From a checkpoint of a small encoder-decoder audio transcriber.
Training: soap at rate 0.0029, batches of 128.
Data: trained on read English sentences (LibriTTS-R), 15625 training examples, 54.1 epochs.
Rows from block 2 of the text decoder, named by matrix and row number. Rows with one number belong to one attention dimension. Each number is 500 + 40 x the weight over the matrix's rms, rounded and kept within 0 to 999. All counts start at 0. Numbers have three digits each.
# q: attention query, key and value (stacked) (decoder.blocks.2.attn.qkv.weight, 384x128, the q third), inputs 0-63
# k: attention query, key and value (stacked) (decoder.blocks.2.attn.qkv.weight, 384x128, the k third), inputs 0-63
q.37:545546540470530568572488501480491531482530479506493552494505465512485554466500490461520521480535582524513468530475505504580540483499490516526479532489549542471467559492445484509536504447509543
k.37:455466469466534456497552484526464494503543486580494492500422456528463533468449503577514475489454488508537463474518515553530415525583489476466459525496430480563492480511538526476485449471537441
q.38:540516462515419533532534519493472524483523521496546471458535533475549452557548495507481528482559483577538537481517520435520499519478561543550468450460520509473500471481477520474563564438546494
k.38:462503465501488559514508581518440546518509455569483447528463467474498446517515432489489539535477527487501492513481484500508486528500540576488491526523434483522532486538527397485597498470561572
q.39:461427500442516511521491495496459560527457530567496543528509476424443509497527462525515478469527461427534513442476508563404500512467495576521496470544518548485569477442494575472536532549532486
k.39:492436504483520501597461528459471554491495537535479528481480491493524486568516487516519549512513577523485427517489549527599489473484493466520533510514440508544526502523529469486455492557505449
q.40:497464556449512500490521453447483552493500475474467452464554514524502513519548531588532466542548507463517469481536490529487498460470522477509543535487529546431463516553540555459474481517497542
k.40:454417491506555534510537486492463504472575443485448545536513493508469482465486475490480514475494540440520484517468561504535497480489489502438493559470494429533540537480464479467469455502545447
q.41:532396542492501459499391476525502468477559472486465467484504549506534530525547474571520503483484493455524408480491503538553470507429443517550459542490436487488444424442438503482436478488474484
k.41:546462531522417467505480458511517498528472541451564468521447509469511417510474477535494531482502462490466536506476486477529420478546501550511532466488541486478516472469507508566515518495471495
q.42:511476465432570481473552583462454487536513500575510468506523466468464423545582521516504474450500504536498494511493476465533556494557575555579551547496451526571442519517542455474537469506552537
k.42:461493505499483548562537475516531495494428469434539602516505562448481505516406485610495468561471456497436485552485466492484497488451544429475540573424506526471533497495475533495540543511524437
q.43:520420446573491537544521536429482521563504519546555531579487555525531480431521520540493481495464477538510440524442573518504532495570617474523511513488555454477547500470504515502499481552569517
k.43:549552454468513507488530506491490500523524447522509506453496546448511488485514455440526493475519529531445529491517456486551435498534476444550491587409469556502505460520502460593545492516493492
q.44:517586527496441550547534464513552471474486500479540498510575481545462492499503543514503508426528470483476506577519453480457482510545475502513494549434557513514501513459438504524509476514550471
k.44:526491545490514473535456493555468554490555533540496600517435491529494517560550528476531521570512494504535510491496517499552555536576540463553496498529526560543485496438481534478420514473451443
q.45:483465461495523587520499462517488492479521496484585524493487526496475483543474511499524496504461502581463488464409554459520430500431522506575574535558478426513518464536542550425499451452558505
k.45:467597523469573394550494560468513545516518510579461524536548455491564476467513486498510430505431486482465497493526501525507533517523421484460551522508447500504525558530475533503484484417457485
q.46:496438518504480466486439475488466470516499577591517452526511513438525499514540545539502512514539499545513444551466423566475488517469494520456506448498482503500516493543534472466570554514455530
k.46:476438512427530474539534556489455547432508531456553567437508473466499506512529474518464562501539488461503415511461474589532542468514485561518466527535498607579451442509470513535488460477515448
q.47:461481470536531525450451405534540444508510495498528499499502474511488425468516575403520488482537549582511493545521497490472456482606548535512489467539462483516525487476485456470536396511500475
k.47:487543508535496455465524503487470472490539554557468543517520416501471494507546473484446544473535445515513464520502525419529501484553486524517445477525459476467533496445480483529476485475520447
q.48:510458487578469453461518578503491546475502509487560492497482454520538502461527480531495451493506418578536535403466483507532460528481562525428436486538518565525531484578478486620539472490493511
k.48:435465491477441502483516582526560481389456498468497430491548522527492452527448426542535513553516526523506527467496490553528478526505518517484464452545528538474585477501524506515608522473503497
q.49:403468507497475521486492491523481457523506478537450552483481494472513528515469524525515549426502484536536528514525521559434484442545535451471438527513501555465568508473456539505517496495478469
k.49:572493489487513506542478492511436557509519503512492526537523489541405427531451496517500565571484561495458522492516451538542497519581518495554442501480544464526466508565493528492515428495511387
q.50:475552517507472520488434548471520415459536496514560473449483569545510595484504567443483484428505546423475469490562458478493403533504478417485472464502507517533571412487502484467530527484546484
k.50:583494548438478516431490531549559480438430547423513471458538521522496486507496431493524546447509505435546503441496539534482505551490437498525500557525469515457522560442504561500466450479571460
q.51:535463484468462468555539541553583465503484554478527464572573524529448395589532539482450448467479422500520509465524449461471516402423560460517483543500430402495498582419558502470548544551513597
k.51:534487507479430493508477556523523532497514492444489516443587483486544473487494472489581526522448473567500493432498413482447410510462556488495506473498427469436534590504445519511480553486490505
q.52:498560564447472516430471479492417595584474434478493561546481515495493486543513472505399503464506544539499486523498605590472484533451485533430533548479532549542465455474448437486501490474545501
k.52:472541469504566473511457493473529560543494487508449470477543501515504547489488538507469490584432542532511468523529509572546550488510527517503576498475542519517467538456461512489522454466493530
q.53:468601543564509509476439507499570522440528500417440536494521500531484504543482515479455543527465520421569497502445544488476568496434454499590399463500552514477529535550481416474526567478574447
k.53:543488539490537508410567544477464567539526577463468486526458487523535485570531438471540496497527522530548490454567533565479502543453433519521475417487530421514452496490438455443474469487541466
q.54:491558512466490522560513524502499491500494499465523553513501462448508505518481592522455464515551513523482492542517481446506469470497502565459520485513498488512422503578421378497489566471471518
k.54:500477459514462515494555558451473507464423558451446511439473475438520433555439461465536504474574571526478609480512566550473465488457479497525539514512466429505458532520487471519532539496496567
q.55:518471533547508568528495509493472563507497486500486525495569566498566489504573436510535495497488531510515539537469500488539568436514504514495535504501443483485506457492445491591475499488452517
k.55:461586493504498461517482566525502491504541585478479544534548502527537430554454520507502503512542464498564494552495520414531473474432465493517557489520450515494501449523453489544541446530547449
q.56:503423504435539517546458493487478515586466461492461542527464473504576493469556496503555587496453534566437452507494500523553585505542451485459454511534518510500554455471540459503457534473515549
k.56:564479542484549558577424572448529594519477512554490514559481542601424446472438543561499534594452491482540480534442554508444551532457479544480428452448536499562516480511464560456464449496463432
q.57:517444487494598418498545424547449414518511469511515501478492539486480481437445554569596507456458558539514484526465474502436494424498539455484476480525557491515458468496531481488486490517489488
k.57:528456458505513538509521495523464432494458435493539475447506495552425562428461585569527466485429539504414492555555474500524509428481498473531445545480489573496532448450481539497458509511419492
q.58:429539451445518502557497491531512489537585521506535553437446485592476563555541583536460486466462477512491531483471512492521411481511495463509471461479544540605401523543496468528534473560470443
k.58:511448498524490561471437485500517468501533503471537512502510445502480486457451509484539495531558517472535486489530469463509502526509464577439417493524535467558420496440557537553432469458484477
q.59:479473533515511484518498515470584455477468505506552443519482472501541513525503497501503538518501586457509462545526458509517454570480550535556487499524459521559530501501507469506498504466467466
k.59:503417575476459481406509528502524514580465534499519504479471542430526502503546457462484515481571552554483535491521510458474498520510450523516480399519469512560525520455544539495499489466476502
q.60:511493583496521570558443571525473502558497507544531558581484476542490560523484519499439433449493495466481461492461541523526558498522458537504531445459470461422496551458492530508490540546464528
k.60:477513428495458484534521503433523496477547431499577415549573456514460468502521507461518455499466494524470462574506454596529511466498506505526531475528492498523420472521500548587477515426512478
q.61:527524528547492447505470518484527512412580507488469500538555478504489518504575537504484447447524528515484450496586593501530594523529473491464475433469496438497494465460539573481471569496451485
k.61:552557487488594447456512484505563540509440475582435581470589469523500452494546468431495471480490527531498472486518545550532519498499500481526563451430506507473551544502470551520476478629518566
q.62:502559448536470494466494484411530510596507509481548521546469547500429487514548467516501462503466466543538548475518521480508539483529496489518597545470615406484443488494520545524464465538526434
k.62:550502516469471538474469436473440581503467481455490471537450498506476528443521534498543422501487517421529547503451453543481524517526467453430501615560549506481537503473474565543511534512422536
q.63:511504496474510514474541531546533509548534492470485495575532545423479529512480523476477553514499534471471462489415548586472491480470462510507504560574483499566591557454507511455479522510503452
k.63:475448536429480462474513524496476514515546533484436452519483499452554487461464393460502490472473473509466446543461532599503546510409475379464490524531436496505502525546452467479527500488544436
q.64:515467549550582500493488474526511551519549480478563511473522514474576523527509520513509457509455518498516462470513527532474530463494470393546409478463552519533465459477480564523483512492507416
k.64:511482455503490501512535525502559474490474488541544481534525482500549472485514530450472515442541474475503494473477502462502483519539574515501535493544498541483439476493533479529511443503505537
q.65:461472495509506489494530463527495489485487508535480491520469480421459536532472474488527481567493499499486486530533495521474522491433470435435537553523431463595463547513454540451474471487497503
k.65:495485505517503529486525545530509506474474465493513509534518514505504518438486513568570425492493485478480512518545493573501493493491488539499511558449476510484484540482483552441467442526514497
q.66:422508558462491483559507437554521464462458542500522473498504516495503477456542468452487442497500507423481539503495506390484434551517499484523450473539568549495508393435528495460484500471556465
k.66:546453496556469422474547486510504472502476619481561496515473466493530463576572486502542550437574500474515515436478539508502513527538426497500452426520506518526521510433507441562464500539475482
q.67:526498481505564498480504450534566457462509477494531422451517513511493505479533410527477470473487540439460424527531575526509484454518499469512444465531523511486473452506481507552465531486404577
k.67:498429468481483470510519466464527501496497449540529447598529515526461608473509486531515483520532503480523545421467505480486486517504494541498507536466387463586447484564508609457536481535521431
q.68:528472492523476523498569513503538469496485532478517495541512528501495502446559456495486511537477448465473533476482484497523563422437421392518527590457498468575565553551496555531535450495440504
k.68:521510525518487516410471483513522441511505437514510533503448486528495481488505521509526487466501427494508478508513557531446528537551510553442516496475474534518469472503495472466447473504514508
q.69:504473488482520482487486477521549427479519476402519531544564498556498475491490532527520445528485544434507524497531520523461547523504484467533509484512536502492466512495508543413499447521554452
k.69:539466501505523444515527436473516441475482519481538508531482490575469548464526529511536466451539457485480485480504540487498475505571478484547500502527501522473519498475537511523440489571518501
q.70:560526521542472502529509426506579500496480485467529477491523517532454554522526556547490480476531516483500499450525492538529476448489452512490552530470492499545539475446516532581477488479443484
k.70:519511518552429547433482458529467483506480519488499555520496444525536531510541493490461555461513497508547522474554590438440499483552560492558484449466505483458482512469466497518465468498467488
q.71:583455479491489500477505429497462489471536576499565476501489503485519514526552463530457548476599509479551505468522480479499513466483443481519502479485468480532474520465478523439501534502493436
k.71:498489557497456494458488491489545473564495557546451478531499516478515463450557467479526497478515461533518488509532468473508488542541543509524529395550455511491493486475502452499491497530463510
q.72:558478480513511467556533523440464552501462525551496484529488494499515532506483468530472458499513493530490545537476496491526490453397437457503531536544445485472473556494559436518513528500533532
k.72:495522492473502542495546573465510487530516526536420497445516456544488523485508509519512470487489496424515412528530489518470513477500567464458516559493483506504537511547542472496481447472508513
q.73:479441443465490478450523519507482559507535503491453478498513505521462566433549468500613451501544504464471483491502561507483495463502488494472528547452453558540554460595493484501538519487560537
k.73:526582479480503487527567513462514446521485496525492553483497471529528534459526522531501515497517453493506532516494534485481561471549538456515603471500483455460501588486499568489460507536493561
q.74:482474480476510431520515457430443506468458477468530520526489496471428496496511528556536478515508482429478522516438540411497490468530542541470535464484556487524503505514467529469443407491499479
k.74:532531488517498504544539531517476454524441516502440479548481525473485527501495466517473500549568515527477472563509477488586460483508438508482497497515495486472553446481510487511516545448480482
q.75:464493488554508433451482482506481464454480497515510512516535458405457481516516516510505541480494489491495535534400471479507499498515492549466512486478461524489507506486569471462508514489507499
k.75:520461528470495504514503506489502454535431545508537505522480531518561507491512505533470493511487505510484504512588529529512536471559538474521473464505461582477463515520424496535467468490542549
q.76:519517458538529537509463440498579495444468474501488530500460477517516567535553520479434490486480483508497527536534475494514521494551512499432547519454437426467456511449554497543468509486481500
k.76:485518495531500475493476448468490453491521508512470544604490532590516437495467522494533460561514486442534489549489502502468514506501527461480500495495512555470470535561498545575477482510455505
q.77:531499483445493531490481496505495494507490555472547459458492446508512519516512522493520510456428436457436472469483541473504502492483475491498587454476512485469437558512531524546445539459524478
k.77:502562448530536511467500520523504492481486514501512530446474583514515562495471484464449455481512449455488506517494475524494572513512542434431512490482477517412497537552512504450474497538412548
q.78:518462529497500552430552537517449476453509447507433481525446499539545468440496523481525570480504481501494495491539489464523525488495501532464479476485529469497528522565392466535526540503442540
k.78:515496502506497513538443467511472468509503426412520501483453446484526487486444481473490525521501547475487539519515444434535547535516454484420487458464450519485480460459553476456533512524465513
q.79:491502447531438513495543491519470473513442509556474507496478488493549438508590523483406567532570492500545496523554604472537498549508512591520428399552555469504531467441512514546562563459461505
k.79:518496445513490542503525557470465518465476538536474487486456462474514477516532459526472529529519460538499468552512487489438518561499493556544510420549476566524534512531506445503541568484526597
q.80:505511533452487469528484542474465486470514512547571473499549424510421553611408477485498534524434526500440525487400510546483470495535537515585504546508538514553510562489534478459464460510552456
k.80:534515468462472510468478478515493443539504547520430466430514464545473504492466445545438532462502420483429522543516484505487457510462530540461503558554477512560459524545437467517493457501562470
q.81:419452479527526526474507484486473469447532493422541443509513449516443537521537524559485446496521576533541505431477540539557500510507449456535457451523530548538531439491498493518468424526517442
k.81:487527494473598510474378467557463557557479470500530542545526509539554519503528545500444534510488493499632480491508452532444467580543553473556513496547484532533548464416597495525473505433509450
q.82:503565471524507510537482479455435482459471525477517504535574517435513510550525465525402511499505516533514491536469510519443524504516493493498547418493495490493509511507566504514502441412516515
k.82:501485459450481497561585603477489492516584534465566477491483469506526451474470487479481437490532548502470562484452534478501517513380546542499500460538509475518493531398524469503526545507505512