Rows from block 2 of the audio encoder, named by matrix and row number. Each number is 500 + 50 x the weight over its row's rms, rounded and kept within 0 to 999. All counts start at 0. Numbers have three digits each.
# conv: width-5 conv, dilation 2 (encoder.blocks.2.conv.weight, 128x128x5), inputs 0-42, a 5 kernel for each
conv.39:565488438527566452543592550491510368570525528547525517502446441550498538524524465516435512527494428592437494573465488472580531439460513530490376490474453484536509424500513434430523537506441484550493524444476537486480475512486521517448543511511530449480508434460431502511469526487512446505573571499526467583452517547470570438427519537527500537520596442515517500349554414551487429499528427529432441457465557522566514517477527586473539442508508543447483450482542481489591476421525463480554548448459558370532533420481619504537514542439500476504522501451488480540526434516496547483549593482444583544508547504457464459488475561513557486471548419505551
conv.40:466555424471540471546486515527526369493398492482561513560512476467503558512533496545448551511456429490484484475450492524492641451570452514468548488489588460537446517527547452430474513559491516475512633550504442507506525481461487564482497557528490466423497554511472480532476504429349483454577542494537533549484514500452459457534492542505512520554501436511474510563539463573515446482520574505501567460505531617431381453547531420422530467481397488508536530418576586490607468611524429510466474464499514490464506482527533488441434478490475479472539467588431428567555431464537546459424582488461386531562479504563616455449521499384497544510583410434446
conv.41:534515489554524575630494504500468472481495486454683478521501497585564482494519592434492521534347517512540426391515486545449422480511499503638514475506457500426526571490420433531483513550480514558512565496556548490375518526506540520383469521491390420513517512396467531535454482401562549498386535531490485536464554503543577478432515489434481473513476415428485525515561609542488502537503497472528438497489529480562482474459486603445509487569387473530443537440534448491517372512536568488561485518493524529495495492543607512480558518455511497515479455497490520482405463436520539525445512480441450605525487518500481420499501615506531482551531484534531
conv.42:507488436490466537461592481398496438401430418563618445500498545535430474572507439676493490484539524475526483569433424483475524545468457484512584455528473470508485516571528329528489541518571504556574577455404465431397382504497469480443513456490411499506444504466481495505490467523495536507380522518502493462487489490510490521507526548457508544475509473459527476491573508448500521537543490487521478490491485488475495587460505531529490489484529460475449471456513436453520559533472505479436484487465530409522455495472613461470555529492511515467531587483425493542556499424445532407564540494476550606498533506537439479516478506502474498520531553439440
conv.43:475481639543472587307466558516488589532574551529528517566509458540477521498528492442473564510505432576431491631473464460479374463470472500554438423548461533500486528519454601575466539452400503508413579536544581532451369498486535553456543476455522510485495517498430453501478547464573554529448494478544555409470521545499487433453493533442484481454479503508499441512518539512478485551429465499515375471499484486503551467446523502549571503504560413531473564452583541510484485544488456501495469561451534503437484449517601592466497445583407483448476427472468477505470505546486470395521515512478514513564506574505571534550561388484493533491568510517466
conv.44:458476504496554505511570473542532524530464532454526468508540516617498458513446436527493551605460415452555535472520465492423553481448487465535519486542422451526481567483460475485506495530587495537485452510496564499528561604522515567531498523516559580518462462529467518544506469507560467474460466566491540495491457583351473482491597477531436510512588499460432529472501490604479480422498402535486493559486498596605473431578549417549536502449415493555501555476373512399424460464514500520541568559525562561523511453547428487407499536414545464451544535514533474615542502564452532512485516521530400513481468512429499518555426419343548551576558456472486
conv.45:483586550577504540607445463520585576456444532550446371494522483473544504487450422497450502504498507429531473515552560544531549482509479481596528520512456446596531518530549698472521549557596465482530601484424499512497518529433490435501534538465548523497517521503497525526590541254427535495466512519488476404549516545472649481534488521621422440421488531447510486460417568477531490498383482453359532395517512457573555554467524480498491408480599488534507506497501369494488440507439550432432594424562530527535445477490498557482450453465620478431527456487519512444402506588511478482402477536526460533521467500543493540498510572538533512460473449496520
conv.46:481557619547464468500504446527541465458547560467452669524482471491381469499502540443501520533415561558518513572411526473606577585505499528496591504515470504654435555501494472611493578462577543435450452608530447495521452482552468469631578527449418585494472478487611489481477572533464528502547486508526472452453492530512493554477488479511601510513486424570520479542536464561503525541567497482478458444549493519480427528464468456502532516421507503529491468506466531561531499427466543473499451487427483561533403527459512452445501474413435506485495509546541498457454528480494510505443438495567531420545500564456465482505526453537528492496430560468492
conv.47:467605415445501492486603505545600596479477543506465523491523494439430498461560413485491460519453553530508523566361562467579615487498557466416444538491461534499494521518450563498499545594578439498482553509451577529520533557568507512433366462486490496457485508470441479447441449391468472545486501458556452456475568506457445563500522513495449555472580512509507489482518463525486541441491472521591588585483514469557527427511570519374494526514541564529552540441408523493530526423507505536531478480514515549568499529530549334586475518553469567530517466537491494565523466498534448542578570430451533413418477488471521508525499543459506571557553389452548
conv.48:495483449427494536552554524542514431398543553493489520558525549561533537507511583441498455417405489552486459506503482452505545495479412402462543487489484527558481471522562449478503493547508436558608525575506486518468451548521454536474477488485495568498514407516490466534511460428357501529551516467486442436629603578446554546603387482357441478505551453510475485483500417427428462444489559527475535473560561557485574595480463467424484490489450512491500406521518469490537456485481496527450476489529483585431408556568447411521512494446508481559455536456456457517483530492483471528582421457460572397532536495461440500436418496530543517513347613479504
conv.49:498472502526537459460582545484552463488502482559583422500468467577336430377510406505536501449498439507463466485497534462426468558478493587382398522519533421536493507531617449472533398488560493482536416404477457504513423520527445521460449521568424540526553516371489522473497482577419507489464478508478496557475399477527489523461518391439535561562522443430597531546436438469468451394471549538539507470495509466565438573437537544484505469464472460460562416569507506553476506488518511581538490504541445547388459435475652513468466510447557508486445577567553494447608566506538453419373436470353463565537545478477524571489437441549482505646460515545528
conv.50:496431596492531424498480521508551483439500553442497566492593526524440481568510476398536471476499487533513475539496479504426517586501549534454687504471552505551536525578518428434489549464628452509508498612496460497494474452552432422460576483576596462436492428445553493461526491483476467491553343484459425508488480572465508433529491465501435528470519442284537465575488466499481504541497548559434567508486462508561429532507405511427520470477377518521487499431640436523539411636516557529513609450476521553461487510545539522532481509520401500522521481534523418520512511480498486496539636539494534494510519498390405498478509516477494568429453736476423
conv.51:537356585481511504409557484510497489491506531434656501462515513388510478495491629450494470481575508524499512584464502521447505481483531501386466496492556527483508510480534499480520486413428498530448385463502511463491479504519514509409542497553613538527485542360487431469499572515499499488588511492506503454498469496476455551491536534445537532523473461477453545528394534518464505538570463481415574404470464493630533515498474378548545461530512483469481551612483473500530715601493517569448409508473515459550515479495376474504495476412532478482557407440487508503427528521517477509517558489465404513540515562583494440471492434532496542513527524460463
conv.52:515411466477469515459459525541529546552553488503506483488503505585541580521546479467591540514504476454502504541499477464416486550475553475485521470456594426542569474420502577540467514514447535526414374504492460454515566496463533593520500471495524530469485502470567472532512467537480492503412509455524466520553525488508417475483440556528412507465443525385496491587431453578605414388496523502446549405494481494578469458437494546502523462561439501409433459498544514447451422480498444564428504503429391492582462475433491582476556496571493523531425571476456437518578513466464432505500498496514523513474454487543529547511490409507522493490473576481499
conv.53:459512506476462491665469545441504536480499487449496523431440496452526510536512460446524524509340498472475426471494495582477453608507480541508506575456496509419546465520444620530522518463496490539456561464555494527569434484536463378497550590543462610520500546411471580456486431559545559494370508524473479563526554477448467582470472490515514497511521458471542508523605390454485521591502485522516414419513586548455554549527557464411501483436541583441449489488477477480457306468506437462550572510479462515526477460535592492495506501548598501445501425590506522498503535482499532441519544519502547409534564511601452450451498526655472487462475492559500
conv.54:574532547422512501505614570576543429590460452482445478461438528443640509549538592434566527508494447537478455457468519458504405467499570442546490504447453531428450447527565574489530515466699431513470536506457578533581449482515522447473468460541626426520529454493511479530487529222577498501482499569511442549452561477458434505395483517416540518494531421590514500429447540562509488501544469512491488472543505553477448508441496523591463422478465455531425471526472467456506533434437482476524534489455511508471491427501522547525493510500479450460559394512532425529546435544454519495415596521510402457489507569485473439457514467624544487488526508435569
conv.55:463552580509540403502511403522481545541500553469574464555531485636513468490575412572566475563504560469494502457514517472529540425510470537480477506431632482515461539441475513506480390473537515544529510448503504461478475472489519507502466490518491476518499382517578559511460509530528541512586485513500477472469505609468474503497559436555550423520508554522477481547530474549432396543525472535558533525444456478401533493483505474551498505524478531503539520488504479489505452568467469485627540424590544583462461468488512498480538558333462506476438521442462502608443521487552405455543504478527432500453520515434507439558365466568520586490404493555610
conv.56:439521638500497484552519466504583526505485507568495543432564581444510536518520491452422463450446656494515431450484473498493475437513495508609426522478491469473460486526528506485485453585521464459544478528554549529462432473514499546527494542446487574488514479539492498457523415511418458512524465496459534453681506490491463408396500563456548542498420492462529553482466500525534464426439452512430508446472495557485487506509544496608560550498439466494435462539514561514495546461465489541546535519502486496464510452467562607495513587439424485469402463483526501547505509435526519466548525498449445488483528490525556526500448535516475493446410741494613
conv.57:518449459577501471512385551492499588519456525475435573532468460559459489502495462490427512522548676488459521573475506450575568305539483505596390494453516506547438451472579371678489485536397527518523466509474458458555442396475554480585408492532507434528440482557415541475462562529365568460475680518538503528430523526446477574488465494482491527475526495553450541496520432450551515509570502556500456572467497516487526426505488530386545474522544343430517492462440609492481483430482493519448536482511424482401463544518524535443501535528507354527542529427481492552530527439480503566364421492514494442498555508507641469491495540350422503495502524518530
conv.58:521445460536514476555441478457475327437501457436468592477499510523468520515527554473484505530435556517507512490513513459469463560465517556556477503552458570549532513544436427515500524526570505511527449497526474445492494486451386440532512446523530477522477551507497518512511687517419441489412528512499410369466583529535457477514550460495501489535425449489495490477496526501540520552424449532541464584561508515549579513556433393493527494481404423483521552473438512493509441468485479502466518487516391476476481437512601485522503503589507468497539565500551474440501522526501588709527514542525621517551524441385489553473502477455462462542467539451443
conv.59:496557320505478473574609494476535585461552548469461495444505574425553479453491422462527513504383357574535521287501478500450544536486475471422616472459470456508461526480590516550510491508500509467504486430438539498435509446500514512542542564513491554461458497475437526453523494472571453506532521496540530608516407488420508430479506466515626497453458508569465531500550456526505457448473474537476586441493464445479544590577488605437521432536375521538551567378580470513564524481472475465422556517414498393542603534443494470525527518593529519491503499509434547453521487546479547563510503483496460520517527473525483496516482594512513505453547481461480
conv.60:483486496572495479547467382486476542572572488528501724486468551453528622445546535549473468402514579584500493513485561446518566513430447450493513386565523506547513495508461509559527459513463507511598532570487488533534532404495500520544588499506574432472557484477518523536444498514474524539504473489499513497554524509518502458441464557565550517471480538497515459466506453492488518450395479539475560486485547564538572505451573616457439500515478477390458481355655523517500532588550541538516439520506485505623491528540506474452437494506460521513480453668393552508543446449496496514564423462482566447489543483525414480484491452462544511543530436460472
conv.61:482501598479462584466558539488507496526502490393483486460489515528501481548579443475504493590457553467508395488432478527390603536537458438532521484448530417486470515502491571466470497608499537529501572468532452483506454495504531556471502498562505490490532488412497540480607389573479525477584529507457509352562479511476474368510496465578556525469528485556529565431577455538476449445481512549474438566416476477380464444524477556465567497544562499446509522401584468467554479436492520458463466467532485554520538481427576546530496509521477442495553463559507530435605433433426472472527535494519592508472485489426471394529509406619504543464418517562617
conv.62:423518568495460461471578614491489495523514477470487429475552477486534446560516474526456467521503451513536490502452571464508475404550466511477500578499492520461530462477546499510494471409534517547490617479513492507458614528521452441414477555490493581562516470440425598592498479642472503541441563494487521551473502487519377607379502510483493562507488452530649531504589528439499444538492474562470470523538506444398460553420605559441469468547505539484490482510484513506501566458572527498432550495568461425523551429474589480501440561489505477520537468428525461495503548513465541509406474491460407516418502505480452552551479481534601513500568583517519
conv.63:503485602488492430455543462452584461537548483455441464532534467564509518522569584417521564588523540475524564499509563491636530565491458489502418512474580583585454408513525516499453504475478541490413502505581543535523424523486558489517510497525481502555550490459601492501584475544557524489510433538473498584513496491387503495483473447489555508536495489431484558472534464461483526547538539461459541433494528456492565559541517577543509463508483474555464515451487503513636497484517505444500441456502602532525469493497503559436514523508530476511452412539541486515463574433531546519404544486544471504422438510466475484519473591439512484450525708427513
conv.64:555589539532526461611471392436537555498481409472490504464469538480365496505539547523448495528608477552508554517458521509482527505610493555440557543472534516454466516495404582593473447430597526491447521514489544522411503556464481377479512494520538429500483487531589417503496499610509450478448487384483473538450471566507381515441548499715471493503394539507576422558421486421497570517498449541552387493494466511584513474515478609340515549546501594477479528447523480466537481519485511529569579532460471496491548607494470544554468490551536499470508453534553453495514514420543470413454448524466531504452572460564447526547493512585548447533523574503517
conv.65:501511508464533559573500458455409445473562454496445454498449515498524497488550538512376496515364497516484427356474431449505514522504471535482533521454530478481488467459558454462530474454524430549473541530501487541516535470523426448396505484508530525484480512489508569450445590572566527520399495535538474522487436488563578587495521530538527468475464508583590471482519479444502500462538440525445472490431469503383510540535531544527497502551495640460464579412520503580494466480546497571491643502422483538503574535489414450525504458441583533510496509460455499459552459448463469500446484471476431618516572553612447492466426601606547496461589534464536
conv.66:514468481448503508563432435434516507459422510483533430461466544456454455491499536444551501479432614593484506524440591597459499521516503465528546440527505479631563455479518611445485498456465546484442374431441462526507497468470550453477416510480545467520556489496439517456502587436474543537444408470477497468532406511482474533552514511449442512568559493395514557468518492512513558551425563514462623562503466562526551482484501511488491541492477462436587459431466470598436449599475509450462480545451468492447538582491523683531507553490533506494473446530493522479543497539491475507497525534574500643511551492504473481554498427560517451461540436398504
conv.67:437494488461506480502426534591527534465411510462453552476566464464435505507444521520550482536554592551519523514587488493525588400483524541498612385445471456582441450513583434527500506457521437502509408509484534539462536542553496434539539463449566637456474518592487522511537464439534564515484411527504466479550543522562474476480464479488453509507489516488514524484496468525413559530473493483570540454490470494443573571471469446570513511585507543515517444531411563540474448461503499471531517494468469543414514470572456375590452469529440532526502600439450524497474426465424491520589561522491450418430576518478408502480521572386494532476546537609537
conv.68:470454385506560454512489416515512504448489494437518460443520504518566533434523542599486535487501613487521496519514468486493506567526586449484496484559505511421526497571575473408439521535559503474497524482537484501482640415462517487537491506514445523469479467593485554497444410496563484493471451489504493272620532578465411488392565469589520443459453494456522514557539494531473499534540474484531503560542542594519519402522504486519507481505491496578479558549561494509501558458528530498406497484542506490442485579474529450439495519513446515538499654617497455463553544478525434633525479517579495523495521517534456511504484551521503426516488466480502
conv.69:525534595461464468547643562649580551618532506434639441558543441534427560515543540504556506434442526525547499397538534568532504466497591537544582423487500471411422383591415676394433492451420468479514562501520610498458523503507467484479615537489450523476458473520498431472544603576467573553484463555492623509423482443457459541462449482545491471587607528556471483474482504491455414545549502538399514453517537444552535502452570421455518544538496543463461420516520542550575487432446548435459507537557501481532476486531558561476480579494469507568487521498473490506403522573546502416358537481461535523504478506477549508445535491505404536464470469533548